A small self-supervised audio encoder (BEST-RQ), trained from scratch.
Data: trained on short read English sentences (LibriTTS-R), 26041 training examples, 25.8 epochs.
Rows from block 3 of a small self-supervised audio encoder (BEST-RQ), named by matrix and row number. Rows with one number belong to one neuron. Each number is 128 + 32 x the weight over its row's rms, rounded and kept within 0 to 255. All counts start at 0. After the name is the row's rms in percent of the matrix's.
After each neuron's rows are labels from the 100 clips, of 14976, where the neuron reaches its largest size: "loudest band" is the band of the loudest frequency at the time of the peak. Only what is clearly more common there than usual is listed. The data: short read English sentences (LibriTTS-R).
# gate: first MLP gate (model.blocks.3.ff1.gate.weight, 512x192), inputs 0-95
# fc1: first MLP up (model.blocks.3.ff1.fc1.weight, 512x192), inputs 0-95
# fc2: first MLP down (model.blocks.3.ff1.fc2.weight, 192x512, transposed), outputs 0-95

gate.147 133 [ 63 137 177 175 220  98 120 118  97  81 179  79 170 112 143 175 157 134 197 105  70 174 161  91 135 116 148 138  94 133 158 120 130 122 108 107  54 109 173 105 195  87 148  74 123 154 134  92 149 177 109 127 135 115 172 178 123 140 124 134 150 125  76 124 165 141  77 104  64  58 168 150 143 109  79  79 155  95 106 101 133  68 113 120  86 138 148 171 123 119  86 170 146 141 135 159]
fc1.147 133 [121 154 140 139 146 107 115 149 124 104 174  56 186  98 168 125 143 103 136 156  54 127 131 131 140 123 103 109  96  91 135 133 123  64 169 124 109 111 190 159 171 185 124 141  71 144 146 102 123  54  92  84  76 107 151  76 140 123  70 124  83 135  92 144 114 154  53 164  55 152 171 140 166 146 103  87 216 118 167 141 180 105  84 120 112 136 102 200 116  99  95 134 168 145 109 136]
fc2.147 116 [ 88 111 144 186 197 139 182 135 125 162 156 118 123 118 140  95 144 130 145  75 139 143 158 100 142 180 131 121  99 185 160 165 181 143 145 150  58 119 196 162  90 127  88 106  99 126 146 170 144 160 131  95 138 141 110 113 134 177  65 124 127 147 123  67 136 155 122 189 122 137 167 191 120  92 156 116 120 135 137 133 112 174 150 153 152 167  87 123 138  75 135  97 118 170 139 137]
loudest band: 2000 to 4000 Hz

gate.451 150 [ 21 108 164 120 109 135 181 101 151 134 129 129 151  89 165 103 137 108 130 124 169 146  72 124  92 109 149 127 127 142 174 161 181  61 110  96 154 112 158 104 168 139 142  82 120 132 146 113 149 121 115 140 117 108 117  97  87  93 116  86 116 107  95 137  67 140 157 172 152 137 160 139 136 153 145 116  87 126  90 131 151 104 164 111 148 143 137 166 125 158  94 101  89 141  70 143]
fc1.451 150 [233 158  91 119 161 124  70 164  99 131 139 117 100 142  83 154 137 140 141 114  80 121 165 137 169 155 108 121 112 116  85 104  76 217 151 157  85 150  89 177  89 113 130 176 142 117 126 153 109 143 155 106 145 158 132 159 159 157 164 155 145 164 157 105 182 114 106  75  97 124  98 124 120 100 135 135 160 140 171 140 120 144 101 134 112 118 127 112 135 102 163 164 165 116 181 108]
fc2.451 154 [134 203  58  80 127 136 125 131 150 105 103 123 126  93 130 128 139 137 131 155 123 147 172 138 191 112 178 132  96  90 126 108 133 130 152 149 133 157 164 172 135  88 106  95 131 132 121 165 123  79 185 113 102 137 116 146  87  52 177 124 166 182 161 124 196 125 109 100 158 134 132  68 105 114 148  79 182  96 146 134  97 175 137 109 107 104 141  89 137 166 156 125 179  95 117 158]
loudest band: 500 to 1000 Hz; 250 to 500 Hz

gate.473 030 [ 74  54 121 131 142 118 141 137 122 130 144  92 113 102 100 123 201 174 138 178 112 101 166 146 148 172 143 120 134 122 189 202 167 118 158  79 131 165  75 173  73 156  82 103 108 121  96 109 136  90 124 116 170 159  81  48 116 129 104 115  88  90  50 136 168  89 111 133 143 105 114 147 144 106 130 146 192 146 128 114 160 146 164 149 142 106 120 123 126 151 156 109 101 119 148 123]
fc1.473 031 [ 87 198 115 139 163 149 109  98 127 111  59 108 164 141  81 139 176 141 189 134 108 103 149  80  89 109 120 143 108 149 152 187 109 141 155 129 111 132 126 179 115 132 178  99 155 114 119  95 188 129 157 109 156 132  98 114 120  91 109 115 126  82 121 138 128 147 125 133 121 100 133 143 198 103 128  97 139 128 187 104 186 116 132 101 177 124 158 114 123 123 138 154 139 120 139 189]
fc2.473 028 [144  94 153 109 169 146 129 216 141 127 166 137 102 120  98 160 100  99  95 135  90 150 129 135 136 100 119 190 131 139 144 137 143 135 138 143  41 176 212 145  90 154 103 174 162 179 171 144 139 142 148 168 160 135 151 154 125 153 117 160 128 129 124  85 163  89 116 156 158 189 115 118 121 118 125 125 123 100  80 118  74 140 115 110 151 167 163 137 125  81 141  88 182 101  66 144]
loudest band: 2000 to 4000 Hz

gate.122 029 [110 124 176 118 133 121 133 108 178 145 135 115 200 123 145 127 155 150  87  78 137 152 136 112  77 124 124 134 103 128 122 100 134 129 158 107 175 113  54 143 202 130 139  93 144 137 146 133 153 174  96 146 143  76  55 175 130 202 118 193  80 142 164 124 129 147 141  99 176 112 116 137 156 120 114 131 109 101  49  94  77 191 116 171 136 107 168 127  81 171 219 106 142  98 172 143]
fc1.122 030 [131 117 144  65  77 124 103 147 151 157 176 133 184 112 137 192 133 113 182  42 155 157 184 137  47 130 164 122 119  83 122  62 101 128 145 124 111 118  43 150 120 143 165 136 134 110  70 110 160 104 135 104 113  77 177 140 138 130 121 161 107  94 166 173 123 105 176 148 146 113 149 114 113 134  85 175 147  73 126 154 123 151  98 111 151 129 143  95  87 132 150  96 157 126 123 134]
fc2.122 029 [ 75  90  99 137 173 196 104 162 126 155 164 134  99 205 112 201 104 109 145 137 138  92 108 174 118  94 154 153 157 187 132  76 125 116 108 147 148 194  97 144 137 160 117  99  89  99 166 123 165  73 120 178 120  83 129 101 135 121 149 165 117  89 139  70 114  66 131 124 127 144 125 108 125 101 144  84 137 126  88 108 109 168 145 153 171 162 100 164 127 169 140  84 132  96 131 143]
loudest band: 500 to 1000 Hz

gate.381 131 [ 56 117  64 126 113 158 159 119 103 159  93 186 110 140  96 190 144 133 159  98 158  90  86 201  65 187 147  99 116 182 106 174 132 137 155 130  90 136 133  69  66 148 137 133  87 114 127 167 105 141 187 144 126 166 106  98 108 107 156 157 116 213  55  91 120  61 131 133 143 124 197 116 160 101  91 152 107 134 143 146 116 163 147 142  72 138 134 104 204 147 146 132 154 160 168 150]
fc1.381 132 [ 68 111 105 126  57 170 162 142 119 132 108 168 126 167 121 144 138 117 162 115 161 116  84 184  94 187 130 122 120 198 117 153 152 177 177 115  84 121  98  85  50 141 122 155  72 112 114 147 119 111 171 138 156 178 115  94 116 103 170 149  78 198  66 116 115  48 129 145 130 114 183 123 155  90 105 118  88 159 132 131 104 165 151 110  75 151 127 129 202 137 138 118 136 147 158 143]
fc2.381 125 [106  65 121 117 132  94 111  81 154  84 139 140 155 153 155 142 153 149 161 127  59 136 115 161 103 121 133 164 125 118 124 138 147  93 113 118 108  92 103  46  65 107 149 148 103 156 145 130 112 140 197 107  78  91 130 158 114 181 201 145 122 133 142 174 125 105 186  77 130 111 183 146 111 127 126  90 140  90 140 136 115 172 145  97 198 148 125 142 119 145 141 189 150 146  94 106]
loudest band: 4000 to 8000 Hz

gate.222 088 [ 53 167 126 142  63 197 130 126  99 152 161 133 121 108 119 140 130 121 159 155 182 181 170 105 170 187  95  94 148 105 113 159  84 182 112 122 118 155 148 146 161 112 150  82 123 115 104 113 130  99 130 185 132 225 154  63 146 135  96 118 120  74 134  98  63 101 123 132 111 173  70  85 176  81 109 113 117  62 115 165 148 150 150 142 151 139 145 122 142 109 134  93 132 148  89 122]
fc1.222 083 [ 98  98 135 209 145 226 174  78  93 142 158 117 149 133 159 138  77 138 122  94 129 201 180 133 104 198 137  91 156 127  87  97 107 194  84 137 155 168 142 128 190 141 128  79 132 137 121 139 147 161 139 148 179 129 129 147 165 114 114 150 132  88 136 123 102 119  90 131 133 141  75 100 109  72 132 155  86 134 170 119 110 130 114 109 122 152 102 131 197  61 126 110 144 101  90  98]
fc2.222 090 [ 97 147 187 164 145 226 117 172  93 106 126 194  87 119 121 113 122 102 124  96  76 126 157 155 121 137  90 108  94 107 155  70 110 173  84  76 203 117 170 154 106 172 109 118 136  86  66 142 157 159 133 123 115 149  95 111 123 120 155  72 142 137 159 142 113 149  71 145  75 167 127  57 164 133 161 134 148 153  81 115  85 167  95  74 159 138 152 171 165 106  90 131 131 141 103 100]
loudest band: 250 to 500 Hz

gate.412 109 [125 164 195 132 137 170 140 145 163  91 178  76 124  38 142  94 114 108 104 139 132 194 138  85  86 190  71 140 120 135 141 168 164 145 147 130  56 198 120 150 140 148 111 129 104 133  88 121 118 170  96 154  98 110 147  72 128  77 112 155 119  88  91 166 176  82 105 117 105  61 174 117 108 147 107 156 116 122 156 184 113 144  75 164 118 116 145  99  62 127 166 164 158 106 128  94]
fc1.412 105 [101 150 203 165 153 173 145  98 137  89 123 116 144 109 161 100 128  69 109 151 139 137 161  99 112 136 115  90  73 160  82 148 199 125 109  58  90 160 125 147 115 139 110 117  88 128 158  71 126 112 144 167  98 161 161 150 147 138 102 166 129 106 116  87 178 136 117 173 108  94 154  93 180 116 111 122 122  71 151 203 160 136  62 133 202 119 167 146  47  97 132 149 106 137 108 106]
fc2.412 103 [ 40 127 153 149 159 192 152  79 128 140 107 129 176  93 151 134 153  97 175 128 100 156 163 116 153 162 134  66  49 159 138 152 111 140 142 102 145 159 102 134 179  72 104 119 110 147 152  90 145 110  81 111 127 181 163 137 167 178 135 155 136 129 110 123  98 106  93 127 143 118 133 115  97 136 156 118 144  83 113 134 117  92 164 175 179 119 151 121 129 122 129 138 134  91  80 125]
loudest band: 4000 to 8000 Hz; 2000 to 4000 Hz

gate.9 106 [128 150 106 139 153 145 124 136 154 180 196 158  88 144 140 133 138 120 141 137 151 248 112 162 110 125 148 106  80 158 128  77 121 159 180 102  86 111 144 119 167 156 134 100 143 126 137 152 151 111  76 146  84 109 144  83 125 154 173 164 118 143 103  26  85 129 126 151 126 107  96  84  57 108 129 163  90 114 144 154 122 153 122  97 177 157  71 125 139 156 154  69 153 134 177 166]
fc1.9 103 [152  84 155 124 104 103 119 111  97  92  92 111 168  85 134 129 101 133 126 149 111  28 123 114 106 147 114 144 140  96 156 155 145 109 106 173 161 152  89 161 103 131 119 164 118 145 124  99 101 141 157 101 169 151 142 178 125  87  52 115 152 119 136 255 179 145 134 109 105 146 129 173 174 128 118 111 139 172 127 105 109  92 130 124  99 100 161 129 121 133 119 185  85 106  80 112]
fc2.9 121 [113 129 129 128 144 112 126 122 142 129  75 118  89 171  89 120 157 106  97 116  82 128 124 164 115 121  97  76 128  70 107 189 182 124 114 172 127 171  74 130 145  18  88 140 127 142 110 116 111 111 162  92 163 123  79 127 131  85 109 128 154 190 154 122 121 159 138 149 124 165  57 102 132 163 142 125 119 201 184 132 142 136 132 151 190 120 135 171 108 117 105 132 100 129 123 124]
loudest band: 250 to 500 Hz

gate.344 056 [106 118 139 104  88 160 166  94 136 130 143 136  43 112 154 164 172 136 141 100 168  89 155 199  93 177 146 156 116 141  76 103 167 115 180 132 143  89 139 164 140 163 110 106 144 111  77 200 163 160 127 186 120  98 152 106 140 137 189 130 157 129 120 114  73  55 111  76 178 120 167 120 191 116  48  87 143 167 103 152 141 178 123 130 154 205  72 134 133 121 135 102 168 118 134 159]
fc1.344 055 [176 140 100 142 169  97 124 139 113 124  96 108 175 120  87 142  90 131 133 145  87 177 130  45 157  96  87 139 159 107 163 149  99 126  69 130 145 168 127 114 125  81 136 154 102 125 177  97  91  99 112  71 128 154 110 149 124 107  93 140 105 147 142 138 180 211 121 164  79 132  95 139  78 143 201 147 127  84 141 100  79 114 127 138  85  52 216 135 128 118 124 127  90 137 117 113]
fc2.344 060 [156 101  53  98 145 138 133 194 187 105 103 100 169 108 153 166  73  88  92 136 181  98 120 119 136 104  85  73 128  83  99 103 149 170 111 155  88 143 109 204 136  77 115  95 110  71  80  80 108  94 150 133 181 169 121 142 150 109  97 176 127 129 127 107 122 173 108 169 118 135  73 130 119 156 145 115  90 150 151 114 158 119 122 157  62  86 164 147 111 106  83  67 101  96 122 107]
loudest band: 250 to 500 Hz

gate.155 143 [ 80 149 121 155 192 145 169 109 120 100 135  98 162  98 181 209 105  66 157 160 147 104 124 139 180 143 127 122 143 115 111 101 100  58 153 165  98 133  86 135 140 136 107 136 146 177  54 117  77  78  98  81 171  76  94 131 129 147 165 144 102 108 152  96 112 168 165 141 136  94 159 122 131 133  77 131 131 195  63 145  99 112 127 171 180  94 103 134 126  90 183 168 120 148  92 113]
fc1.155 143 [165  90 124  96 101 127 111 118 123 171 131 165 128 146  80  67 160 218 111 101 114 149 160 104 100  97 127 115  79 133 146 180 130 172 107 100 154 128 188 124 124  52 163 117 123 105 189 160 158 207 153 192  90 185 162 168  98 115 109 125 164 156  86  92 140 114 123 140 149 138  89 128 133 128 161 141 128  75 167 109 145 128 118  70  75 140 138 166 123 174 100  99 141 106 168 146]
fc2.155 144 [140 128 159 115  71 132 144 180 107 116 181 144  93  82 185  61 186 135  48 155 109 135  84 117  77 111  99  95 137 103 140 120 159 167 117 133 132  23 173 126 127 128 120 172 157 118 183  99 138 142 135 202 165  80 148 109 138 147  84 142 166 147 157  79 172 107 109 134 119 128 142 115  66 164 162 181 112  78 147 131 104 178 157 130  63 134 139 138 156 141  96  96 105 122 106 199]
loudest band: 500 to 1000 Hz

gate.231 016 [ 93  94 152 112 100 118 139 121 159 140 102  75 101 186  88 185 120 115  71 145  43 147 100 100  88 115 141 129 127 197 174 137 115 160  76 158 148  83 174 110 155  72 139 102 145 171 158 112  96 134  89 107 163 114 152 209 100 117 100 168 131 113 122 117  89 165 165 177  92 110 143 142  92 148 122 140 110 149 163 123 115 135  92 166 151 139  90 143 100 170 106 159 155  27 126 143]
fc1.231 015 [151  33 178 124 179 159 139  60 167 195 116 122  90 156 167 125 135 135 100 138 120 102  77 142 118 152 166 151  95 114 111 191 108 146 119 159  92 111 157 124 124 106 147 116 137 154 151 113 162  96 151 121 124  91 110 154 133 132  95 136  90 133 168 107 122 163 161 103 131 129 115 129  74 150 140 120 173 143  52 206 184  93 193 171 132 172 129 138 126 147 156 138 168 123 142 136]
fc2.231 021 [103 137 143  99 165 160 125  92 133 175 115 167 101 166 113 113  85 103 138  81 143 127 159 147  99 111 138 125 150  96 105 109  80  90 162 105 140 158 176  81 111  92 164 166 104  94 155 121 165 100 156 153 103 102  91 158 114 154  86  81  95 146 132 101 111 115 164 158 123 169 120 144  87 142  72 147  97 152 128  83 148 160 155  99  99 140  87 166 144 157 104  63 170 164  89  99]
loudest band: 250 to 500 Hz

gate.339 145 [125  88 102 214 106 166 167 129 135 103  64 182 126 121 175  79 112 108 176 180 158  85 123 142 135 125 104  92 112  71 133  49 108 130 174 143 149 112  99 121 169 152 173  99 146 144 153 121  86  97 146 109 110 164 158  88 131 100 138 121 103 109 129 115 148 139 125 116 163 113 147 183 133  99 114  70  90 125 134 160 207 107 129 147 110 125  89 136 108  78 188 101 120 167 155  97]
fc1.339 143 [110 103 101 127 115 132 119 149 173 129  72 159 112 134 190 120 128 131 184 161 143 145 120  72 144 103  63 141 157  95 119  71 162 122 187 135 122 139  99 134 172 133 158 114 171 165 155 101  89 113 130  95  97 131 143 117 106 127 100 172 124  90 159 130 133 135 126 106 143  81 129 146 112 127 138  89 118 139 147 152 178 113  69 113 154 112 107 187 108 136 182 124 138 160 160  84]
fc2.339 144 [131 137 138 173 134 103 120 118 182 199  99 185  77  88 145  85 102 122 139 114 169 180 151  89 113 161  70 124 164 110 119  91 132 114 128 117 132 101 108 109 181 125 108 101 128  93 163  64  88 116 192  91 114  96 127 137  84 126 100 155 159 123 109 158  99 150 115 130 160  75 156 147  85 158 145 105 100 139 136  93 146 105  99 109 174 163  87 104 125  66 161 158 149 188 166 136]
loudest band: 250 to 500 Hz

gate.68 118 [101 105  96 118 141 181 177 114 101  66 143 130 147 136 108 165 129  99 131 139 108 119 152 144 135 129  80 106  76 174  88 124 111 118 121 133 113  99 122 106 123 161 137 146  85 116 153 173 163 150 139 142 114 210 118  94 124 140  95 147 175 139 138 130 125 148  75 127 152 134 232 211 112 104 108  93 136  55 166 186  99 122 129 142  97  92 121 116 169 186  93 170 178 154  73 100]
fc1.68 123 [ 62 110  90 131 157 205 184 103  89  56 154 135 142 132  96 160 129 113 136 149 136 148 151 102 143 132  85  81  98 208 146 111 151 136 157 147 119 114 137  89 108 133 138 163  77  76 137 183 108 174 143 130 103 168 153  97 105 165 108 145 149 178 119 164 127 155 101 153 160 113 176 188  96 117 128  92 121  94 182 165  96 153 132 145  96 120 118  69 162 202  84 155 186 142  65 101]
fc2.68 126 [ 60 127 134  98 107 157 155 110 114 169 137 163 174 133 120  99 100  62 193 110 126 124 119 164 104  95 135 140 172 105 108 161 171 144 133 142 155 108  69 175 154 121 111 139 102 128 162 167 119 124 171 101 115 134 131 105 128 159 119 111 104 141 102 111  88  83 112 149  99  92 137 150 173 121  50  99 166 144 168 123 135 168 165 125 169 119 110  75 168 180 152 151 179  90  60 149]
loudest band: 4000 to 8000 Hz

gate.177 103 [103 135 152 116 115 102 172 113 171  91  97 138 115 116 100 121 126 162 144 165 160 222 116 147 155 146 146 107 167 107 150 123 195  93 207  73 126 107 143 154 148 147 169  70 136 132 131 125 130  54 155  99 125 130 202  72 138 165 138  96 127 115 163 107 122  51 117 145 134  92  97  50 114 111 136  67  89 147 161  88 126  98  88 116 145 160 153 125 159 176 134 139 111 137 157 159]
fc1.177 100 [137 132 106 161 158 109 159 110 171  97  71 155 130 102  99 114 115 125 118 142 131 166 124 115 144 169 131 143 163  96  98 102 179  92 216  89 114  71 131 171 152 164 152 108 101 149 170 137 114  79 158 143  56 120 192 114 163 162 168  99 123 121 181  95 126  94 130 126 123  88 104  25 102 121 130 106  80 168 159  95 133 150 123 127 144 171 124 166 148 182 127 141 107  83 155 112]
fc2.177 108 [ 78 113 144  78 163 144 128 128 145 149 125 155 131 147 158 120 126 152 172 127 143 127  96  80  85 239 133 129 133 102 151  19 142 124 181 135 146  91 106 151 183 129 120 109 145 135 105 142 122 153 127 123 105 166 111  97 187 144 106  73 130 101 156 222 102 134  61 182 118 105 184 156 112 116 148 106  87 120 108 182  73 100 151 169 138 129 168 116  89 113 116 115 110 143 143 168]
loudest band: 500 to 1000 Hz; 250 to 500 Hz

gate.508 130 [161 117 138 130 113  97 133  81 112 131 117 104  99 125 118 116 140  84 193 157  64 106 102 162 137 103 121 103 124 140 170 168  80 146  97  86  79 132 152 177 103 101  98 141  95 128 139 182 118 194 128 140 149 209 109 124 137 165 185 138 150 152 103 107 109  86 188 101 148 120 111 135 118 189  56  87 151 117 131 114  89 113 154 161 156 107  86 114 156 127 103 124 133  91 142 120]
fc1.508 135 [ 80 145 111 150 134 162 131 151 130 169 148 117 123 113 166 135 124 138  63 105 178 167 168  98 126 153 147 147 125  94  97  82 164 114 133 174 211 143  99  81 161 128 140 144 150 136  80 100 135  66 149 100 106  65 171 118 127  89  73  96 109 130 140 127 136 145 108 156 144 129 167 126 125  89 203 160 105 125 117 158 180 139  89 128 143 163 105 132  89 120 148 122 102 158 137 129]
fc2.508 137 [107 133  97 135 119 140  97 109 113 142 156 127 147 119 146 176 148 127  82 117 165 122 144 112 185 136  98 127 173 125 125 124 123 131 109 123 131 110 198  40 152 101 167 157 154 115 197 162 116 117 144 140 138  89 165 100 116 143 118 158  88 152 101 139 141 131  77  91 109  80 137 105  94 137  98 156  91 153 110 103 146 150 146 177 106 135 156  77 173  99 162 143 133 113 162 124]
loudest band: 4000 to 8000 Hz

gate.498 020 [101 131 140 137 103 131 145 130 146  83  88 123 104 133 127  78 126 122 119 158 113  71  80 103  64 147  93 178  81 128 141 116 105 110 169 120 153 114 138 179 151 143 152  38  92  71 157 126  45 200 136 104 150 138 108 109 108 187 164 167 115  76  98  84 144 129  94  81 115 140 101 105 146 165  53  87 102 127 111 143  95 171 120 104  97 149 143 146 142  80  97  59 143 146 132 133]
fc1.498 021 [ 79 129 107  76 113 188 131 124 152 136 139 146 167 164 134 119  67 133 142 184 171  91 137 114  90  92 113 119 115 118 115 161 108 109 110  72 126  72 142 151 117 137 126  88  95 122 128 167  63 154 183 117 115 196 105 145  62 165  79 158 154 199 141 117 146 157 138 106 105 135 106 142 174 184  67 162 115 160 186 114 114 151 120 133 138 148  65 130 145 142 107 136 135 101 131 136]
fc2.498 022 [163 141 116 128 108 111 117 122  79 154 177 170  97 111 151 164  73 101 136 134 163 124 125  80 130 149 139 120 122 116 136 167  74 104 102 150  89 141 117  96  85  89 157 124 123  67 171 124 143  92 125  55 111 123  77 115 186 126  81 104 123 121 189  99 126 161 149 127 118 156 135 147 126  96 144 105 109 138 142 134 102 156  93 134 136 146 142 131 132 131 197  71  99 102 119 179]
loudest band: 4000 to 8000 Hz

gate.385 048 [ 98 134 134 141  97 128 162 136 126  98 122 140  93 122 137 147 200 146 173 107  93 117 104 132  83 134 121 116  99 123 148 104 118 165 201 103 131 130 139 108 175 151 125  98 112 116 183 147  84 107 203 113 104 139 144 140 118 104 123 129 171  34 110  94 179 139 126  95 129 153 155 181 129 124 122 129 133 181 124  86 156 138 123 118 111 149 108 135 119  71 136 108 160 136 166 110]
fc1.385 050 [144  89 155  99 126 127 140 134 132 188 140  97 174 120 141 105  70  90  96 137 176 124 141 119 153 108 127 133 132 142 110 158 142  82  62 136 151 129 114 175  59 117 114 178 113 128  91 161 142 137  91 139 127  94 127 106 151 124 143 137  81 222 125 153  90 132 145 168 118  92 118 115 130 118 111 146 122  80 164 162 127 137 135 126 144 102 149 105 142 170  87 174  70  96  85 131]
fc2.385 059 [166 151 144  79 120  97 140 150 162 196  88  61 146 147 144 123 165  83  80 136 153  67 116 136 139 150 125 105 157  88 125 132 125 105  78 207  54 119  88 160 106  99 151 125  96 156  91 141 104 137 108 116 164  66 113 129 149 188 148  94 108 174 179 147 126 180 163 120  44 108 113 110 181 122  61  82 134 135 112 101 143 146  71 147 111 122 144 128 104 178 133 157  96  85 175  67]
loudest band: 1000 to 2000 Hz

gate.509 117 [ 85 130  61 119 173 153 110 117 146  79 141 144 126 172 169 115 102 147  94 164 148 185 159 167 184 132  86 153 133  84 109  88 127 107 152 166 170 104 109 105 155  99  82  93  85 128 149 116 116  93  88 154  74 154 158 101 120 114 165 153 118 133 111 165 167 176 120  94 192 167 190 113 140 120  88 126 146 115 106 120 185  81 109 124 101 143 116 115  85 111 186 116 225 116 149  65]
fc1.509 116 [123 127  91 148 164 127 174 155 140  95 129 132 137 101 123 140 112  88 135 128 107 125 157 157  84  82 112 151 148  40  91 100 162 199 176 160 129 167  56  87 186 115 170 160  89 157 125 113 122 125 151 140 158 138 108 123 162 122 107 142 134 163 134 119 146 184 147  78 139 167 155 137 134 173 179 161 206 148 122 108 156  65 148  97 114 161 124 102 167 120 148 100 159 143 112 119]
fc2.509 093 [113 123 126 161 201  58 170 122 150  64 137 120 123  97 112 105  97 162 110 133 125 145 123 123  59 156 110 144 114  94 152 146 156 172 203 128 186 164 146  94 153  97 161 100  83 147 141  72 123 122 151 153 159 141 118 159 119 155  85 109 142 159 119 133 147 205 126 104 130 127  99  98 127 161 126 118  94 216 128 143 124 101 158  93 190 129 161 139  88 126 103 115  93 181  96 109]
loudest band: 500 to 1000 Hz

gate.240 079 [134 124 123 131 186 219 140 125  81  66 142 128 124 151 120 142 119 157 190 142  90 125 181  94 142 119 146 129 112 165 111 145 112 187 107  77 112 206 168 119  88 111 144 116 138  78  74 136 118  78  93 115 139 126 137 135 146 156 133 130  90  96 148  73 108 113 166 167 163 163 125 113 124 173 125 125 125  99 187 142 134  85 127 137 114 146 144 115  74 126 146  69 146 102 157  80]
fc1.240 077 [113 153  97 124 139 206 156  85  90 127  79 124 130 162 135  99 154 165 173 132  68 142 185  99 127 144 118 174 131 129 178 122 145 163 119 101 102 184 148 126 112 119 163  81 114 128  50  98 118 101  86 102 124 142 145  84 162 166 124  89  94 101 128 118 126 124 142 115 126 137 143 122  86 144 148 122 117  86 155 140 136  96 136 200  88 153 165 124 137 131 137 130 121  89 150 101]
fc2.240 082 [ 99  97 149 104 121 125  98 147  87 128 143 102 119 139 134  63 128 189 186 156 174 117 152 130 117 118 145 117 128 119 165 140 114 160 103  99 179 159 156  81  91 160 154 137 101 145 135 105 128 125 138  60 144 157 121 132 131 170 142 162 207 129 158 177 156  99  77 187 120 111 119  97 149 105 164 137  92 150 102  96 195 145 136 148  93 163 146 171 180 127 122 156  77  90 131  76]
loudest band: 250 to 500 Hz