Weights of a small self-supervised audio encoder (BEST-RQ).
Model: norm layernorm_no_bias, activation geglu, layers 6, width 192.
Training: muon at rate 0.033, 10500 steps.
Rows from block 3 of a small self-supervised audio encoder (BEST-RQ), named by matrix and row number. Rows with one number belong to one neuron. Each number is 500 + 40 x the weight over its row's rms, rounded and kept within 0 to 999. All counts start at 0. Numbers have three digits each.
After each neuron's rows are labels from the 100 clips, of 14976, where the neuron reaches its largest size: "top examples" is what is common among them; "loudest band" is the band of the loudest frequency at the time of the peak. Only what is clearly more common there than usual is listed. The data: short read English sentences (LibriTTS-R).
# gate: second MLP gate (model.blocks.3.mlp.gate.weight, 512x192), inputs 48-95
# fc1: second MLP up (model.blocks.3.mlp.fc1.weight, 512x192), inputs 48-95
# fc2: second MLP down (model.blocks.3.mlp.fc2.weight, 192x512, transposed), outputs 48-95

gate.195:492489505539519442506473507584524489453532557500555456549470479594500519464593440502406463538529468537450533534477512545443532547422543495509466
fc1.195:486519504486570513503488499497503569438496475499480503458505502541490585448517547496515534551533458489497532516489424445495465561494499518487503
fc2.195:503528571489484484604440429475511506485517441503487428486527496406483509513504455486488488476491414576505525493478554484547575476453498574509484
top examples: voice: male
loudest band: 250 to 500 Hz

gate.75:495543507437482506560531493461590559540480494432534568506480403515519448506511469516535526542459463557478485492522465552449471536517540482468533
fc1.75:537505469569485488572554504494440540444533493499516453511574546483527452480473507565471482457548523461514531424517451543533477510494508501475464
fc2.75:466514475521481463481515402538493519484508437485508485520569443466518446559500519564483472435443507536523515450507530522562465538525504497506416
top examples: voice: male
loudest band: 4000 to 8000 Hz

gate.300:512512503502478478509461481467466533461535531529477558543520487468557486530509523548476456544550476508485532469459418545482497461460427486408510
fc1.300:481537521420437525439533511522530572491456470443547519489477434422464458478471594520434558485500578576478513521528566530477527459439543466564466
fc2.300:491546587523444457512409440475469505557518512440552507473563568510420545486518466514528526534452424409412547535469483473539498481516487483500526
top examples: voice: male
loudest band: 250 to 500 Hz

gate.73:442516458501457508447516469519479567557517489499561472582511444524500419441470509511448441454487551572502458474501531505563479507451456436541506
fc1.73:525471538490544562443458505451533526488425515545517545463479482514539473497481435516414502533521512491515506518527537481480468481457454432502536
fc2.73:531518524500574504473557487538464462423519434527404507508530491521563503541434464507501516523510479553476514503507556499519486454465548521502450
top examples: voice: male
loudest band: 4000 to 8000 Hz

gate.288:455394495478532508559482454488534518505559470540491437506476465539534437533479515503514472448517485494526454465488530452513532600496435589457521
fc1.288:475485564560514465502537403499450522469488438485439513501414535533537493545510565521482478535513527501470592528469491424439519505505461467515486
fc2.288:516468540467569486475468539546435438494507534481491512501494523499477507510532478449543462528454403499484503455479475508549475512487476492508492
top examples: voice: male
loudest band: 4000 to 8000 Hz

gate.89:473515517498422495482447546474524485580533495463506439576553539469521503539484498520462557549509514492431510502532508542488422485545490461475491
fc1.89:516466435518527440576575474558482516488479545498444511535507501434469438443438439475564516504565521493537469478458478414504465484465443483537511
fc2.89:539511499474563506525476530537436478553515510520514451481483496531405522522490453455472488568498478444434543514524452470531400461492522554560436
top examples: voice: female
loudest band: 250 to 500 Hz

gate.406:489454505394599576472456496534514535557535512426564501528498482610467469500521491524469434486450448446533449484471441538441454481555497463555549
fc1.406:544445460615499579448546512468497521523560493483481576513520525424449513534496479547493555515467536537588522475440495552521400448528475549550526
fc2.406:476460404473547497473413504477465567507480485548517529475512499499585499493460445493527497505498467517510557494548503476509478513469509485543511
top examples: voice: male
loudest band: 250 to 500 Hz

gate.107:507460492450497540510564368475546514507501457519554487483532536486576510497532505494499488457517444560525496482478500470505463485521420585513488
fc1.107:551418512517464469522496457502506451516464499528530510497480553488488477403532503529499544580572517513507410500475484488507481464475481473543496
fc2.107:519456513546451500470531541494520440468493523524479471475490459514426464418482462498491477477551492484456437570555526514514469437370535514507501
top examples: voice: female
loudest band: 4000 to 8000 Hz

gate.109:516553495474481509524467534605506564488542506455595472556527436494513454426454514500453570491483572511493455457581517497514475482565516442545567
fc1.109:463545497538487418460534458578510563538564492554560471499449449453535492443490485420505521474554486459499503456501508487491496530596387515568590
fc2.109:527474396539506471493460498528499499502519495527478466466519495461459528507530440439511516465484524421496491509485483556519506495436519492551433
top examples: voice: male
loudest band: 4000 to 8000 Hz

gate.250:474519490484435508485511510530538531541569469487513501514494516463542422459520535542536530492419562545538586479416615448470530452508491515544569
fc1.250:504465495536520494565556467476449451466478605468502479532486450497560521470545447469507435516555494517505437601560388525507540473466517506527437
fc2.250:579457507441465464426563498555560497503567476527455463511545589459511457427514502513548519527552496470494533432548565485486501508459465523514574
top examples: voice: female
loudest band: 250 to 500 Hz

gate.485:458534462513479542541526438526562489508487523540502496540486470548469518445493488553487472544520507486458586562472443522532483502489460533500553
fc1.485:479434479519528545485470420479565451441456471460547499527512533490504492458489428445497535503477493540469456523459479444448445542608547458452485
fc2.485:536564497508506539517484537522519472533500530422565511485512521477546522605542453586513541459490536562554464464551452448514466531569511557468447
top examples: voice: male
loudest band: 250 to 500 Hz

gate.289:514570512607435439517510482542467513516513487585546512555499452454476516509493507489498433442498446556495492453488462487523590463500481520505508
fc1.289:547514510478484555511542491440499491502430429565489431559481475519458458553550559485473473505502532504544557407511470560593478501500491553473601
fc2.289:534453446509484475508494523515456462478480468513535510467524582501465499504484494376528475521462457498528482409448518549454603492468562563477517
top examples: voice: male
loudest band: 4000 to 8000 Hz

gate.506:475542481401460467479501458530563493521586449510502518519454499567485506509582477534494501500508558516538508532465528475460505514529493497399552
fc1.506:479445509491486519471548497501534466430499461534577448472529546523593471481485564500527504509426510446454462547544500458535456469492510502434493
fc2.506:463464563538539507496495526488566510451522467511469477493543470527461478530548563539467465473512570517483496525526485450519486530449498501490440
top examples: voice: male
loudest band: 4000 to 8000 Hz